{"model": "sound classifier", "dataset": "single notes of musical instruments (NSynth)", "train_examples": 184686, "gain_aug_db": 6, "time_shift_ms": 100, "n_mels": 40, "hop_length": 160, "input": "log_mel", "spec_augment": true, "win_length": 400, "targets": ["instrument family", "source"], "num_classes": [11, 3], "arch": "conformer", "norm": "layernorm", "hidden_act": "geglu", "mlp_ratio": 3, "head_dim": 64, "fused_qkv": false, "qk_norm": true, "layer_scale_init": 0.1, "inner_norm": false, "moe": "expert_choice", "num_experts": 16, "moe_every": 2, "expert_mlp_ratio": 1, "experts_per_token": 1, "shared_expert": false, "subsampling": 2, "layers": 12, "width": 192, "positions": "conv", "kernel_size": 9, "label_smoothing": 0.2, "loss": "cross_entropy", "residual_init": "none", "optimizer": "soap", "beta2": 0.95, "learning_rate": 0.0026, "beta1": 0.9, "shampoo_beta": 0.95, "eps": 1e-08, "precondition_frequency": 32, "max_precond_dim": 1024, "one_sided": false, "adamw_lr_other_params": 0.0016, "max_grad_norm": 0.5, "ema_decay": 0.995, "max_steps": 2800, "batch_size": 64, "epochs": 1.0, "lr_schedule": "linear", "final_lr_fraction": 0.05, "warmup_steps": 140, "weight_decay": 0.1, "adamw_weight_decay_other_params": 0}
Rows from block 7 of a small sound classifier, named by matrix and row number. Rows with one number within an expert belong to one neuron, the router's apart. Each number is 200 + 20 x the weight over its row's rms, rounded and kept within 0 to 999. All counts start at 0.
After each expert's rows are labels from the 100 clips, of 14976, where the router gives the expert most weight on average: "strongest on" is what is common among them. Only what is clearly more common there than usual is listed. The data: single notes of musical instruments (NSynth). In brackets: how many of the 100, against the usual share in percent.
# router: router (model.blocks.7.mlp.router.weight, 16x192, trained with AdamW), inputs 96-191
# gate: expert gate (model.blocks.7.mlp.gate, 16x192x192), inputs 96-191
# up: expert up (model.blocks.7.mlp.up, 16x192x192), inputs 96-191
# down: expert down (model.blocks.7.mlp.down, 16x192x192, transposed), outputs 96-191

# expert 12
router.12,201,180,194,234,207,227,189,176,181,197,148,227,221,187,177,193,204,178,198,166,206,189,183,212,218,189,232,226,182,179,234,230,162,173,236,178,227,216,193,237,206,204,171,176,184,190,186,202,240,194,180,194,209,210,209,239,167,187,203,198,175,180,190,206,228,208,207,162,178,190,200,179,189,207,208,201,162,204,212,182,191,202,179,192,206,218,197,213,185,168,171,233,165,190,201,193
gate.0,195,196,173,226,195,199,221,209,181,190,199,204,188,198,166,191,197,202,203,177,191,208,206,174,243,194,166,180,210,209,224,181,206,179,214,176,187,165,235,170,204,189,207,216,186,236,190,209,185,216,178,203,194,206,191,210,198,221,228,207,193,175,200,201,172,224,185,174,203,188,228,192,240,205,221,190,171,212,177,227,191,189,178,206,208,182,222,231,204,177,192,236,211,183,204,208
up.0,190,201,238,206,200,163,199,239,175,209,232,188,198,224,188,235,203,203,173,189,209,212,216,245,200,207,197,212,194,186,210,231,197,205,178,210,197,203,206,222,206,231,205,182,196,182,221,156,226,187,184,205,214,191,180,189,192,190,177,193,221,223,202,195,197,171,201,218,218,212,172,187,194,209,197,173,195,172,234,181,167,205,198,172,196,190,182,185,190,211,189,172,180,209,184,197
down.0,205,206,251,195,214,217,215,193,214,224,242,232,173,195,210,184,199,208,175,208,216,223,171,174,186,163,204,191,202,212,197,226,208,211,203,184,194,202,203,208,170,180,206,188,171,195,196,170,199,224,221,184,195,213,202,209,235,192,225,189,224,210,208,190,181,216,207,181,214,223,209,190,212,216,179,189,193,190,171,205,237,183,233,224,209,185,215,186,227,223,205,181,185,201,201,198
strongest on: synthetic (72 vs 31.1); bass (54 vs 21.8); octave 7 (27 vs 7.9)

# expert 8
router.8,193,183,171,172,226,220,192,204,215,188,232,187,193,186,225,177,227,186,206,225,178,182,226,167,191,194,220,184,246,239,184,192,187,161,178,184,228,205,185,190,191,219,163,207,218,194,196,198,203,214,238,178,203,209,191,169,182,187,219,227,216,228,194,202,199,233,212,232,209,178,176,183,235,187,217,192,164,215,176,193,197,202,201,228,196,167,172,211,225,187,184,214,182,202,157,189
gate.5,220,188,201,158,178,202,197,193,203,192,165,215,225,178,218,201,186,204,223,231,209,184,212,190,213,178,197,236,234,180,188,206,209,179,202,185,217,189,162,192,223,173,176,217,215,153,209,185,180,179,184,210,238,192,228,208,195,200,219,219,188,215,149,201,194,223,223,180,191,214,207,213,173,180,226,188,215,190,201,177,185,189,152,181,226,260,179,195,184,185,179,224,224,217,194,184
up.5,180,210,188,207,201,203,215,239,188,189,246,195,214,201,176,212,213,206,184,172,205,202,214,194,212,192,213,166,174,238,201,201,223,250,195,166,207,230,212,204,197,213,245,175,176,218,222,190,211,233,204,171,183,181,226,198,169,204,197,185,229,213,189,210,213,199,193,198,170,193,210,204,211,216,201,211,206,202,176,197,232,171,199,209,165,155,231,211,221,211,192,202,192,239,206,230
down.5,227,225,216,209,204,183,221,195,182,172,224,193,185,172,212,226,187,164,179,223,215,193,239,202,194,160,200,218,182,171,190,214,160,204,213,196,196,199,159,204,194,195,229,204,205,184,203,218,207,193,194,180,191,193,201,201,192,198,191,210,179,210,207,206,193,204,191,157,223,239,218,176,193,210,207,170,214,190,208,196,200,207,192,199,202,218,183,218,199,202,182,212,214,227,236,193
strongest on: electronic (87 vs 36.4); keyboard (82 vs 15.5); octave 2 (41 vs 14.2)

# expert 4
router.4,183,183,171,161,200,224,206,198,208,202,204,196,214,219,207,179,199,193,157,171,173,201,171,203,154,217,181,215,243,175,178,198,234,224,225,200,201,203,182,208,210,216,220,181,201,202,204,227,221,252,217,201,211,196,190,208,214,177,189,193,184,211,213,180,167,206,216,193,202,235,187,225,217,182,226,170,205,221,184,189,184,203,197,224,208,186,235,201,174,229,199,169,236,199,206,209
gate.0,193,190,214,231,219,209,191,189,205,202,226,216,200,191,230,204,223,187,170,197,221,221,227,197,208,167,237,199,199,154,217,220,187,229,168,183,184,216,190,183,198,182,225,198,172,198,197,203,205,177,172,174,191,245,189,201,218,218,200,208,193,200,240,198,174,154,198,221,179,189,191,202,164,219,200,215,201,203,215,212,175,178,171,216,210,199,206,186,188,199,233,231,192,169,220,189
up.0,178,198,191,225,173,214,181,195,180,201,215,210,190,217,231,207,197,186,176,213,202,209,247,194,202,190,243,219,201,181,230,246,163,195,169,200,206,223,171,174,189,182,209,205,181,186,205,196,193,173,141,206,218,233,204,233,197,191,200,205,199,186,198,204,164,159,218,240,200,188,191,204,164,234,178,206,193,178,211,211,187,196,184,215,193,215,216,205,187,189,208,206,230,148,205,207
down.0,212,214,171,237,178,205,206,205,201,185,207,192,232,235,230,189,183,202,172,229,193,199,208,190,210,178,184,209,241,207,186,198,170,235,171,156,225,203,150,166,214,201,241,190,209,192,185,191,222,202,176,170,239,229,161,213,210,215,189,192,215,209,232,178,210,204,202,180,193,218,213,201,170,214,193,155,167,180,213,200,186,195,221,199,190,215,200,174,183,180,187,223,204,164,190,162
strongest on: bass (92 vs 21.8); synthetic (92 vs 31.1); octave 7 (39 vs 7.9); octave 5 (38 vs 16.2)

# expert 15
router.15,210,218,185,198,213,218,227,181,214,180,179,217,218,177,201,191,191,232,200,204,201,220,198,189,223,219,168,202,193,179,207,212,210,216,207,197,176,203,197,181,200,185,186,194,246,250,227,187,189,184,190,208,182,177,197,215,182,211,188,196,231,186,218,220,161,202,247,208,184,190,192,197,218,205,227,194,235,206,224,191,231,191,221,139,171,185,208,173,184,187,214,220,221,209,213,182
gate.5,204,184,232,183,198,215,186,192,192,201,216,189,165,207,214,194,193,174,199,188,180,144,193,218,226,221,208,209,211,201,214,205,230,234,233,221,154,198,182,224,229,194,177,185,168,203,205,203,223,242,201,217,203,231,157,168,197,178,197,200,212,169,226,202,187,205,187,215,158,204,187,211,157,199,207,215,209,194,200,203,191,209,145,193,201,239,201,195,191,177,198,210,170,194,235,187
up.5,214,159,184,205,177,211,148,207,173,184,228,182,178,217,169,213,164,220,221,218,230,164,200,193,167,177,222,218,209,176,209,214,221,193,220,196,186,162,198,211,156,247,193,140,181,198,214,202,223,183,227,232,194,198,180,204,188,204,185,210,210,164,183,193,198,194,190,182,189,220,204,220,190,215,199,202,235,219,207,215,201,190,196,183,181,210,197,200,206,174,216,200,186,218,224,168
down.5,188,161,220,185,202,191,171,221,197,221,216,197,237,209,149,212,192,206,249,204,186,198,214,192,200,176,205,221,193,197,202,200,189,185,176,232,201,188,195,203,212,183,166,226,198,189,207,241,225,204,240,177,183,219,203,223,206,190,159,201,226,174,199,236,200,194,147,219,189,200,179,168,177,192,222,192,183,151,233,173,236,230,205,186,190,185,198,210,179,186,208,183,212,239,212,205
strongest on: guitar (48 vs 13.1); bass (44 vs 21.8); octave 1 (36 vs 12.1); octave 2 (32 vs 14.2)

# expert 7
router.7,176,205,212,193,193,185,205,214,180,199,177,197,208,221,167,222,221,178,191,175,181,228,197,203,236,193,192,186,183,179,217,180,211,200,205,216,190,223,188,213,202,201,205,205,182,190,217,201,187,211,199,208,175,211,189,176,228,183,158,188,223,193,197,208,174,169,171,244,209,221,202,182,182,178,165,199,191,192,194,209,186,165,202,169,172,163,212,205,191,193,202,208,181,191,209,223
gate.0,226,204,196,213,198,200,200,217,212,177,168,223,204,218,175,189,203,203,187,180,203,203,205,248,205,179,201,214,203,213,246,169,199,200,204,224,242,194,228,213,208,210,222,193,204,147,174,193,199,194,231,194,187,220,193,182,207,214,208,185,196,181,178,206,214,202,177,172,170,204,176,226,216,173,191,211,183,208,165,202,208,209,206,218,187,185,189,205,214,227,257,180,238,166,209,183
up.0,224,206,204,202,201,188,195,217,229,178,205,194,197,214,176,175,192,205,173,193,191,200,206,213,212,163,203,196,201,208,199,200,200,185,206,219,224,181,229,202,196,220,210,205,204,159,162,207,165,192,222,194,213,205,187,203,229,216,196,181,171,189,201,198,206,201,151,195,167,190,199,213,205,201,189,210,206,197,157,199,213,197,211,234,192,200,191,247,194,208,260,190,238,154,221,198
down.0,178,192,217,209,225,212,177,169,183,188,200,212,194,219,169,221,193,216,219,151,201,212,186,210,212,210,185,189,192,192,161,194,202,215,214,185,200,209,192,196,173,196,179,173,226,178,181,199,206,236,178,187,197,204,178,214,200,206,218,201,239,214,220,214,185,211,199,203,208,198,213,190,193,229,179,180,208,226,194,192,189,192,182,176,232,199,192,215,161,180,194,176,217,255,203,165
strongest on: synthetic (82 vs 31.1); bass (52 vs 21.8)

# expert 2
router.2,210,170,189,199,215,195,173,228,188,175,207,224,191,192,227,169,158,244,233,234,195,217,207,197,193,182,214,180,174,195,209,198,150,162,184,182,201,210,199,182,189,191,201,197,226,183,191,203,199,167,173,217,196,213,194,188,193,210,212,220,234,239,208,197,204,226,182,238,169,200,173,180,203,204,173,200,194,219,229,237,221,186,235,222,192,230,199,250,227,184,190,216,238,191,202,208
gate.0,209,213,180,166,155,180,225,163,209,215,214,150,214,166,227,169,215,172,181,205,200,217,222,177,213,196,235,209,227,177,200,199,243,189,183,196,211,201,192,203,212,212,188,142,220,189,225,196,217,206,189,206,185,174,224,178,177,237,182,231,180,190,195,170,227,197,186,209,177,183,206,211,201,187,238,186,236,190,200,203,211,216,166,195,216,181,169,217,153,194,229,185,197,193,193,190
up.0,200,204,180,193,221,206,213,188,196,251,178,159,214,206,191,178,177,176,222,202,214,189,179,211,210,205,189,215,222,188,195,229,191,172,192,213,192,201,237,211,193,200,168,170,205,172,192,208,168,234,206,249,170,178,241,236,197,192,199,179,202,205,200,179,195,214,199,206,209,225,180,221,206,183,197,195,200,198,199,241,222,196,216,200,213,208,236,177,172,176,210,190,221,170,216,222
down.0,197,172,233,182,223,207,213,179,197,200,245,233,195,191,221,198,192,214,178,218,206,183,246,190,182,153,202,227,196,191,209,183,197,167,214,191,190,190,159,195,194,186,185,227,235,185,221,143,192,226,200,206,181,162,209,208,197,205,222,226,205,189,198,227,220,198,218,204,150,220,209,212,195,181,200,216,226,214,250,209,216,206,174,201,213,229,193,191,201,183,205,209,216,219,216,190
strongest on: organ (100 vs 11.8); electronic (100 vs 36.4); octave 1 (61 vs 12.1); octave 2 (38 vs 14.2)

# expert 13
router.13,185,217,237,215,197,186,218,179,190,186,179,175,174,215,186,219,227,175,243,193,205,234,239,216,174,186,182,178,215,192,209,197,233,197,187,194,195,208,232,221,193,172,160,218,191,198,228,147,169,191,173,199,230,176,212,175,216,202,178,204,181,184,209,199,216,183,225,200,173,167,238,195,207,191,201,217,220,171,186,207,202,208,205,229,165,214,199,200,163,202,209,177,186,226,213,188
gate.5,200,202,193,228,213,209,239,200,195,208,225,179,208,206,198,192,157,173,176,176,172,234,191,178,206,200,180,196,203,192,170,230,236,196,183,213,195,186,173,192,179,198,222,165,201,162,207,226,220,196,222,168,185,174,202,205,183,184,197,217,183,216,199,213,186,220,216,168,181,204,196,188,234,193,209,196,157,206,205,173,216,185,203,183,170,186,195,192,185,185,196,203,196,209,215,220
up.5,207,184,220,189,170,212,194,184,205,203,149,223,211,178,190,185,246,208,209,209,213,200,180,215,198,191,162,222,176,228,201,216,179,193,199,178,203,197,220,183,197,214,174,195,208,191,215,230,167,188,174,216,205,210,169,180,211,190,199,222,200,181,200,176,187,206,173,246,205,193,177,221,182,246,175,182,242,191,196,220,220,209,207,198,202,238,167,229,176,193,186,208,187,148,192,188
down.5,241,192,221,201,224,198,213,201,219,196,226,194,177,238,175,214,215,200,199,196,160,215,221,202,196,205,205,223,212,191,209,208,210,214,188,188,214,221,177,249,193,188,218,180,174,209,235,185,167,183,193,183,208,224,163,199,191,208,214,223,214,195,195,233,193,191,207,216,181,195,199,207,199,240,215,212,172,199,174,190,212,247,196,200,193,207,186,223,221,181,211,207,214,191,186,170
strongest on: synthetic (71 vs 31.1); vocal (44 vs 4.7)

# expert 6
router.6,215,203,196,161,166,193,222,192,178,182,214,206,195,224,215,211,218,220,229,187,222,193,185,241,233,183,169,192,183,201,225,172,217,200,195,186,213,221,218,185,196,176,200,214,224,204,208,211,169,244,202,223,169,203,164,236,197,223,157,168,232,201,208,188,198,222,198,201,223,219,195,205,186,186,198,199,186,190,210,147,192,203,211,162,194,180,187,167,177,202,184,210,159,172,222,188
gate.5,212,186,179,176,188,202,195,200,188,193,198,251,200,179,232,163,167,199,212,184,175,218,199,199,194,184,189,172,186,191,222,194,181,198,197,184,198,204,212,209,209,186,225,199,214,199,189,213,194,199,182,212,187,191,177,213,198,208,201,191,194,220,181,221,209,206,174,215,208,196,215,192,211,177,203,199,205,219,202,210,182,167,172,161,204,180,190,190,227,207,172,207,175,211,185,205
up.5,215,203,153,181,198,186,215,208,187,177,201,222,177,178,222,210,166,205,193,178,199,177,161,219,202,178,187,176,202,227,220,194,189,192,214,182,220,201,199,181,199,216,244,204,200,182,169,191,191,210,208,214,193,207,207,196,209,222,238,179,219,223,185,222,218,216,208,208,234,215,231,183,196,186,215,181,207,221,203,210,214,188,203,165,202,161,180,193,174,211,164,189,193,209,190,204
down.5,196,156,187,194,195,215,212,234,210,180,242,219,131,168,202,189,179,168,188,195,177,207,224,168,221,198,151,180,217,194,207,205,166,192,194,199,203,181,224,193,185,183,171,215,217,211,173,175,224,208,209,210,211,181,197,263,200,194,197,183,228,181,236,221,195,227,207,209,206,200,200,236,194,208,205,209,199,211,170,220,193,199,207,187,240,189,197,177,196,186,181,198,186,178,215,222
strongest on: keyboard (77 vs 15.5); octave 3 (38 vs 17); octave 2 (34 vs 14.2)

# expert 5
router.5,194,232,196,198,205,160,202,212,216,211,176,248,185,181,215,187,217,211,210,185,185,180,177,200,208,174,249,201,198,185,218,183,198,185,200,208,201,213,186,194,203,184,180,246,215,184,216,228,193,200,170,186,208,208,221,164,241,200,213,243,207,228,174,245,208,217,204,230,194,192,179,186,178,224,174,215,187,199,194,187,226,171,208,170,208,215,178,214,197,198,200,233,176,213,234,207
gate.5,167,215,160,192,196,207,194,205,208,194,202,228,207,208,195,220,199,205,197,167,213,188,198,204,210,181,179,199,184,182,189,156,197,195,162,204,198,195,178,221,201,238,220,219,246,196,191,226,214,182,189,199,190,212,201,220,191,182,196,195,255,223,206,198,180,176,200,243,206,201,210,205,195,225,179,232,208,189,209,199,233,191,206,190,204,178,245,187,182,199,209,241,202,201,257,205
up.5,202,178,186,241,202,201,203,177,193,192,188,160,218,209,215,179,220,223,221,208,175,202,199,223,199,153,226,180,208,215,178,189,242,198,223,205,188,189,194,205,202,191,194,189,155,217,186,167,203,194,213,212,201,185,223,193,167,188,164,183,177,174,181,168,215,210,212,154,190,218,197,208,227,197,209,237,179,217,224,183,199,191,204,198,238,195,165,220,219,191,217,191,198,188,216,224
down.5,170,213,193,215,201,192,214,177,176,213,183,179,199,167,203,189,218,180,217,181,172,222,220,225,237,184,193,210,191,181,201,184,202,190,181,196,200,187,222,235,180,181,201,222,238,212,221,213,204,163,218,208,188,203,187,211,224,192,202,203,169,180,213,222,203,155,205,183,146,175,216,232,214,242,248,192,211,158,188,193,180,185,193,184,191,169,216,204,202,179,193,200,191,218,185,228
strongest on: synthetic (67 vs 31.1); octave 5 (60 vs 16.2); mallet (47 vs 10.8)

# expert 10
router.10,173,192,175,208,244,172,181,225,226,182,203,183,171,189,194,223,174,192,206,234,209,206,201,186,179,192,193,189,198,217,178,221,191,200,185,244,165,172,180,190,196,186,202,170,187,225,187,172,236,223,221,211,186,190,222,183,206,222,193,197,176,172,223,241,189,192,183,166,199,188,197,160,193,192,218,192,225,174,184,216,214,224,211,180,221,187,212,221,240,176,256,188,211,199,197,171
gate.0,207,200,222,205,177,201,185,186,220,169,185,202,204,195,190,184,195,210,193,264,213,188,225,169,186,247,193,202,165,188,197,207,228,203,225,235,172,183,213,190,183,191,203,193,204,192,210,210,211,183,192,175,198,215,199,227,192,193,215,182,217,210,174,187,184,181,220,185,207,223,203,184,185,219,176,170,199,179,177,231,196,197,171,175,200,201,187,220,210,172,211,206,205,198,185,208
up.0,182,186,157,192,188,173,195,233,212,186,164,223,187,193,214,184,188,206,188,209,197,168,211,205,206,223,187,217,169,185,184,170,191,173,231,246,180,173,199,195,207,216,211,202,205,214,214,220,206,215,224,184,239,183,219,211,215,224,203,191,206,217,178,185,209,199,198,209,238,190,180,170,208,220,187,215,181,199,197,238,201,210,175,165,216,200,206,189,205,237,185,219,186,172,219,198
down.0,212,211,187,191,194,213,193,210,232,186,194,215,223,220,197,182,222,245,239,200,180,146,200,195,160,207,269,200,185,198,184,178,197,212,198,217,205,204,198,168,190,213,201,179,216,193,203,209,202,237,242,197,220,204,176,176,197,178,198,194,259,192,185,208,178,209,181,216,204,174,211,210,227,199,181,178,222,191,205,191,178,208,213,228,195,200,203,224,196,180,197,219,205,194,206,217
strongest on: synthetic (75 vs 31.1); bass (51 vs 21.8); octave 7 (50 vs 7.9)

# expert 3
router.3,215,197,199,194,227,231,212,195,213,211,187,178,249,232,207,218,198,241,229,239,204,194,196,229,200,227,208,203,174,178,221,180,195,202,218,163,171,186,169,221,175,207,209,233,190,170,218,201,217,229,223,196,192,186,212,212,196,195,189,189,179,226,184,220,189,192,170,197,201,207,184,246,172,210,208,204,173,207,189,168,241,167,229,210,210,218,167,194,188,246,166,176,230,192,211,227
gate.0,200,200,177,180,184,257,173,198,188,205,196,238,192,200,196,174,142,239,234,218,183,189,187,226,217,180,186,218,178,157,189,192,157,204,217,201,187,208,162,222,203,229,176,228,226,185,198,180,170,205,179,217,208,208,226,188,189,198,216,184,187,222,210,185,196,199,187,218,185,212,170,209,205,226,186,164,197,217,173,184,238,170,205,192,203,210,190,200,205,176,169,198,189,235,211,214
up.0,194,206,228,212,201,193,225,181,233,200,190,160,223,173,165,224,230,160,157,184,223,190,207,211,178,228,232,182,193,235,220,207,257,225,172,213,224,170,224,173,177,192,207,179,206,196,208,208,221,205,214,189,179,184,168,213,219,210,193,213,199,198,183,207,201,204,215,177,223,192,228,205,193,179,219,209,226,217,207,187,159,210,212,214,189,179,195,212,200,233,237,215,169,187,192,207
down.0,211,184,197,210,196,194,204,186,203,175,174,183,207,223,229,194,173,217,230,214,216,226,232,223,213,171,212,248,198,194,210,196,156,192,217,191,171,177,194,239,196,185,185,200,199,153,211,175,210,195,203,162,207,172,180,201,185,165,218,203,187,159,184,208,205,180,180,172,161,207,209,202,211,224,192,172,182,197,217,155,222,223,208,220,186,204,232,193,194,219,161,228,214,176,226,235
strongest on: synthetic (77 vs 31.1); bass (62 vs 21.8)

# expert 14
router.14,210,193,207,172,178,201,229,209,199,213,205,227,196,210,203,198,181,197,186,204,208,176,216,181,222,202,190,181,196,213,161,242,190,195,166,208,172,214,230,178,190,192,192,183,197,204,225,193,183,175,155,189,197,196,212,222,177,227,228,195,189,193,206,218,235,189,160,192,182,214,198,226,205,208,195,182,195,204,164,211,176,188,179,184,163,187,184,174,204,174,242,177,209,210,173,196
gate.0,210,198,185,195,252,221,195,173,184,181,215,189,218,202,216,211,231,222,192,194,185,208,183,231,172,225,195,173,207,203,220,179,223,228,218,214,169,232,195,192,223,203,137,203,184,212,207,202,205,178,198,215,221,201,168,236,217,214,208,201,223,209,222,185,175,219,201,212,236,187,204,206,215,165,175,211,169,196,207,203,214,197,193,262,210,224,192,198,163,182,179,175,230,235,242,200
up.0,223,136,189,200,193,217,182,201,192,199,168,187,195,192,203,201,172,186,200,209,186,153,182,199,215,165,180,196,213,182,184,220,186,187,172,229,209,166,199,202,202,190,212,179,180,212,198,171,214,179,213,178,207,212,213,188,226,198,188,205,194,196,216,211,207,199,196,204,230,219,178,227,206,239,216,193,187,221,215,225,205,206,223,161,212,176,194,207,177,196,206,203,192,188,200,177
down.0,192,178,185,190,191,203,190,185,203,178,225,213,213,185,183,235,223,193,210,194,194,199,207,172,196,196,198,183,260,194,210,203,208,191,221,162,211,215,211,193,204,178,152,187,171,189,213,203,170,222,250,245,205,182,203,216,214,243,204,241,167,220,200,184,151,205,198,181,228,203,220,188,197,202,205,238,202,188,196,231,192,203,222,211,165,161,170,169,190,211,209,218,183,210,198,180
strongest on: electronic (98 vs 36.4); organ (91 vs 11.8); octave 5 (45 vs 16.2); octave 4 (37 vs 17.2)

# expert 11
router.11,194,212,192,213,180,171,233,228,203,183,180,211,215,188,188,211,203,209,176,196,190,194,178,196,229,195,208,210,180,245,229,164,175,215,180,197,183,194,182,186,231,210,230,198,172,196,183,224,214,197,179,205,225,195,198,210,196,218,227,189,197,178,238,222,193,182,202,186,218,167,168,199,209,182,198,210,208,217,220,178,214,203,191,202,240,184,200,176,184,213,208,222,193,187,191,177
gate.5,203,195,185,242,196,210,224,197,237,171,209,227,199,188,204,221,204,215,224,216,182,225,184,212,202,244,201,220,204,195,197,174,194,223,233,219,170,201,190,189,194,212,197,213,216,203,184,167,212,187,221,223,215,209,195,224,208,203,219,189,194,209,187,192,224,211,191,165,206,200,174,175,164,203,219,205,214,211,161,183,234,189,203,152,209,184,195,192,184,215,176,196,240,233,212,212
up.5,196,211,202,215,192,197,186,168,186,175,188,192,220,195,207,199,202,203,200,193,207,183,217,222,219,188,196,185,214,234,224,202,207,186,167,203,213,211,178,194,211,216,173,210,223,179,212,190,197,171,216,200,191,218,191,194,213,202,193,187,216,164,185,242,211,169,184,223,185,205,206,198,218,214,264,219,211,211,195,184,231,228,250,173,220,214,214,217,159,207,201,201,234,190,186,218
down.5,208,194,199,180,215,227,166,178,223,174,201,192,169,233,182,176,208,207,175,180,187,207,179,235,188,228,185,216,186,203,163,190,205,235,196,215,198,223,218,191,210,212,223,201,207,209,200,181,218,203,196,199,188,195,207,169,195,158,207,203,165,185,222,172,191,189,169,204,173,225,173,204,186,172,214,190,186,219,203,202,163,188,182,177,159,203,181,191,194,212,201,235,245,186,156,208
strongest on: acoustic (60 vs 32.5); octave 6 (52 vs 11.7); mallet (27 vs 10.8)

# expert 0
router.0,204,220,163,193,195,175,178,210,176,194,186,204,202,216,219,216,227,178,197,237,210,193,191,221,201,190,195,196,196,213,176,202,217,202,200,176,197,179,175,228,192,210,221,199,241,205,193,221,204,178,186,204,191,181,173,228,213,195,237,212,222,207,176,184,207,212,174,215,191,201,192,194,206,225,208,183,203,192,176,202,203,173,217,208,213,207,252,195,226,214,197,188,185,212,227,213
gate.0,186,197,203,203,197,204,205,176,194,193,203,190,197,194,225,221,207,190,175,176,224,193,158,205,197,194,169,171,207,205,193,192,225,211,189,185,196,232,199,196,193,228,178,200,189,236,178,225,170,228,195,185,179,211,215,176,214,189,189,191,200,197,233,193,203,174,190,232,160,198,252,210,202,217,236,177,188,191,182,177,227,187,174,187,203,175,208,173,156,225,229,236,177,207,190,216
up.0,202,183,181,174,185,229,171,233,214,201,215,200,170,176,219,237,176,197,198,221,182,191,193,210,207,195,188,203,219,163,216,223,165,172,219,167,203,208,210,201,211,170,171,233,200,173,225,200,232,220,169,194,195,188,201,163,199,216,193,173,203,191,216,209,185,197,179,204,196,227,161,195,168,203,204,216,218,180,227,206,207,226,202,199,192,185,180,209,197,193,224,193,195,235,203,178
down.0,168,219,194,186,184,213,212,219,210,203,223,221,199,185,194,185,191,160,208,217,178,195,186,220,216,217,221,229,193,202,206,208,177,227,179,195,187,214,176,204,207,200,184,186,173,196,200,225,205,210,243,183,166,194,201,184,196,213,182,174,192,144,224,198,226,194,194,198,180,226,211,207,191,201,173,169,215,202,209,204,222,210,245,171,201,200,177,174,209,155,216,209,189,238,159,202
strongest on: acoustic (80 vs 32.5); string (60 vs 6.4); octave 1 (48 vs 12.1); octave 2 (41 vs 14.2)

# expert 1
router.1,203,217,220,194,207,175,222,205,177,221,208,221,214,215,184,193,205,209,159,175,206,191,195,212,216,184,167,197,169,234,194,167,218,175,161,199,195,216,168,226,167,214,213,192,171,193,211,220,175,205,168,176,194,171,187,185,225,202,211,216,194,181,221,191,177,171,225,175,220,205,220,188,173,211,211,225,214,191,190,192,176,167,183,197,175,180,216,158,176,232,204,214,194,204,180,204
gate.5,208,208,197,184,183,228,212,167,206,227,211,180,218,211,211,226,184,206,197,199,202,116,178,215,215,209,215,218,178,209,207,159,182,206,177,197,206,230,203,201,186,226,221,189,172,190,200,206,202,214,206,191,198,171,161,230,221,164,205,234,199,227,175,162,203,208,178,202,197,216,214,204,206,234,206,191,196,206,186,187,176,185,191,174,207,227,199,194,201,168,207,207,173,188,206,215
up.5,217,230,177,179,202,234,223,185,194,251,216,182,228,189,232,202,205,223,213,196,199,138,195,230,237,213,185,239,184,209,195,168,168,207,204,192,205,219,205,213,184,213,246,216,174,207,186,227,196,207,214,180,195,182,163,192,229,144,212,193,194,205,178,187,191,222,199,173,202,227,192,186,202,223,197,188,204,187,182,195,174,185,209,191,197,214,191,187,210,175,185,214,152,205,195,217
down.5,180,186,206,210,218,197,192,193,222,169,224,200,196,208,198,203,195,213,192,208,198,172,223,208,189,217,210,197,209,218,196,191,230,235,216,202,176,179,211,229,199,199,231,209,188,208,211,198,205,213,240,205,215,203,183,247,218,168,196,164,174,192,157,160,211,186,229,207,223,176,152,217,192,240,197,216,206,234,224,150,191,205,211,200,184,216,184,252,196,161,205,207,209,204,194,197
strongest on: acoustic (89 vs 32.5); octave 5 (73 vs 16.2); vocal (50 vs 4.7); instrument family: flute (35 vs 3.1)

# expert 9
router.9,183,202,188,210,204,217,194,179,193,206,216,186,208,214,207,211,232,193,213,202,228,180,229,178,193,223,212,203,215,203,202,194,192,205,245,192,221,176,209,164,179,217,201,170,200,241,206,228,213,189,216,180,217,209,204,196,188,216,191,194,163,167,185,194,241,184,223,181,177,183,232,213,216,203,201,237,226,188,184,179,190,184,180,170,194,210,171,210,164,217,237,210,200,184,214,187
gate.5,210,181,210,218,197,181,217,174,231,172,197,220,186,208,186,216,213,189,195,191,223,204,208,190,204,205,200,213,226,214,216,185,207,219,207,194,204,219,224,176,183,187,216,183,209,186,200,159,227,185,218,202,187,177,228,219,187,221,193,183,189,208,174,208,200,193,195,192,204,229,198,205,178,222,180,278,237,189,195,199,227,207,185,181,189,199,191,201,179,206,181,190,180,221,206,220
up.5,200,204,189,180,191,227,180,223,169,226,183,196,197,204,214,197,177,213,221,188,172,188,183,195,191,171,229,186,169,185,186,199,197,185,185,211,198,211,195,225,217,230,179,220,188,212,188,233,204,220,198,210,197,211,178,182,235,208,204,220,222,204,227,190,217,205,192,210,228,191,205,193,239,168,213,127,177,216,202,210,174,213,236,214,212,202,213,225,212,196,218,219,220,181,201,189
down.5,214,213,165,223,197,207,189,155,190,210,227,179,199,178,218,197,194,202,163,164,194,227,208,176,189,198,188,233,172,218,157,211,214,215,183,192,214,208,176,233,181,176,221,178,213,241,191,193,212,197,229,189,210,229,217,207,217,203,202,195,197,184,212,213,193,224,193,185,157,192,234,171,189,220,197,223,220,188,191,182,194,194,214,198,234,175,205,184,202,195,243,155,164,202,212,211
strongest on: keyboard (91 vs 15.5); electronic (64 vs 36.4); octave 6 (59 vs 11.7)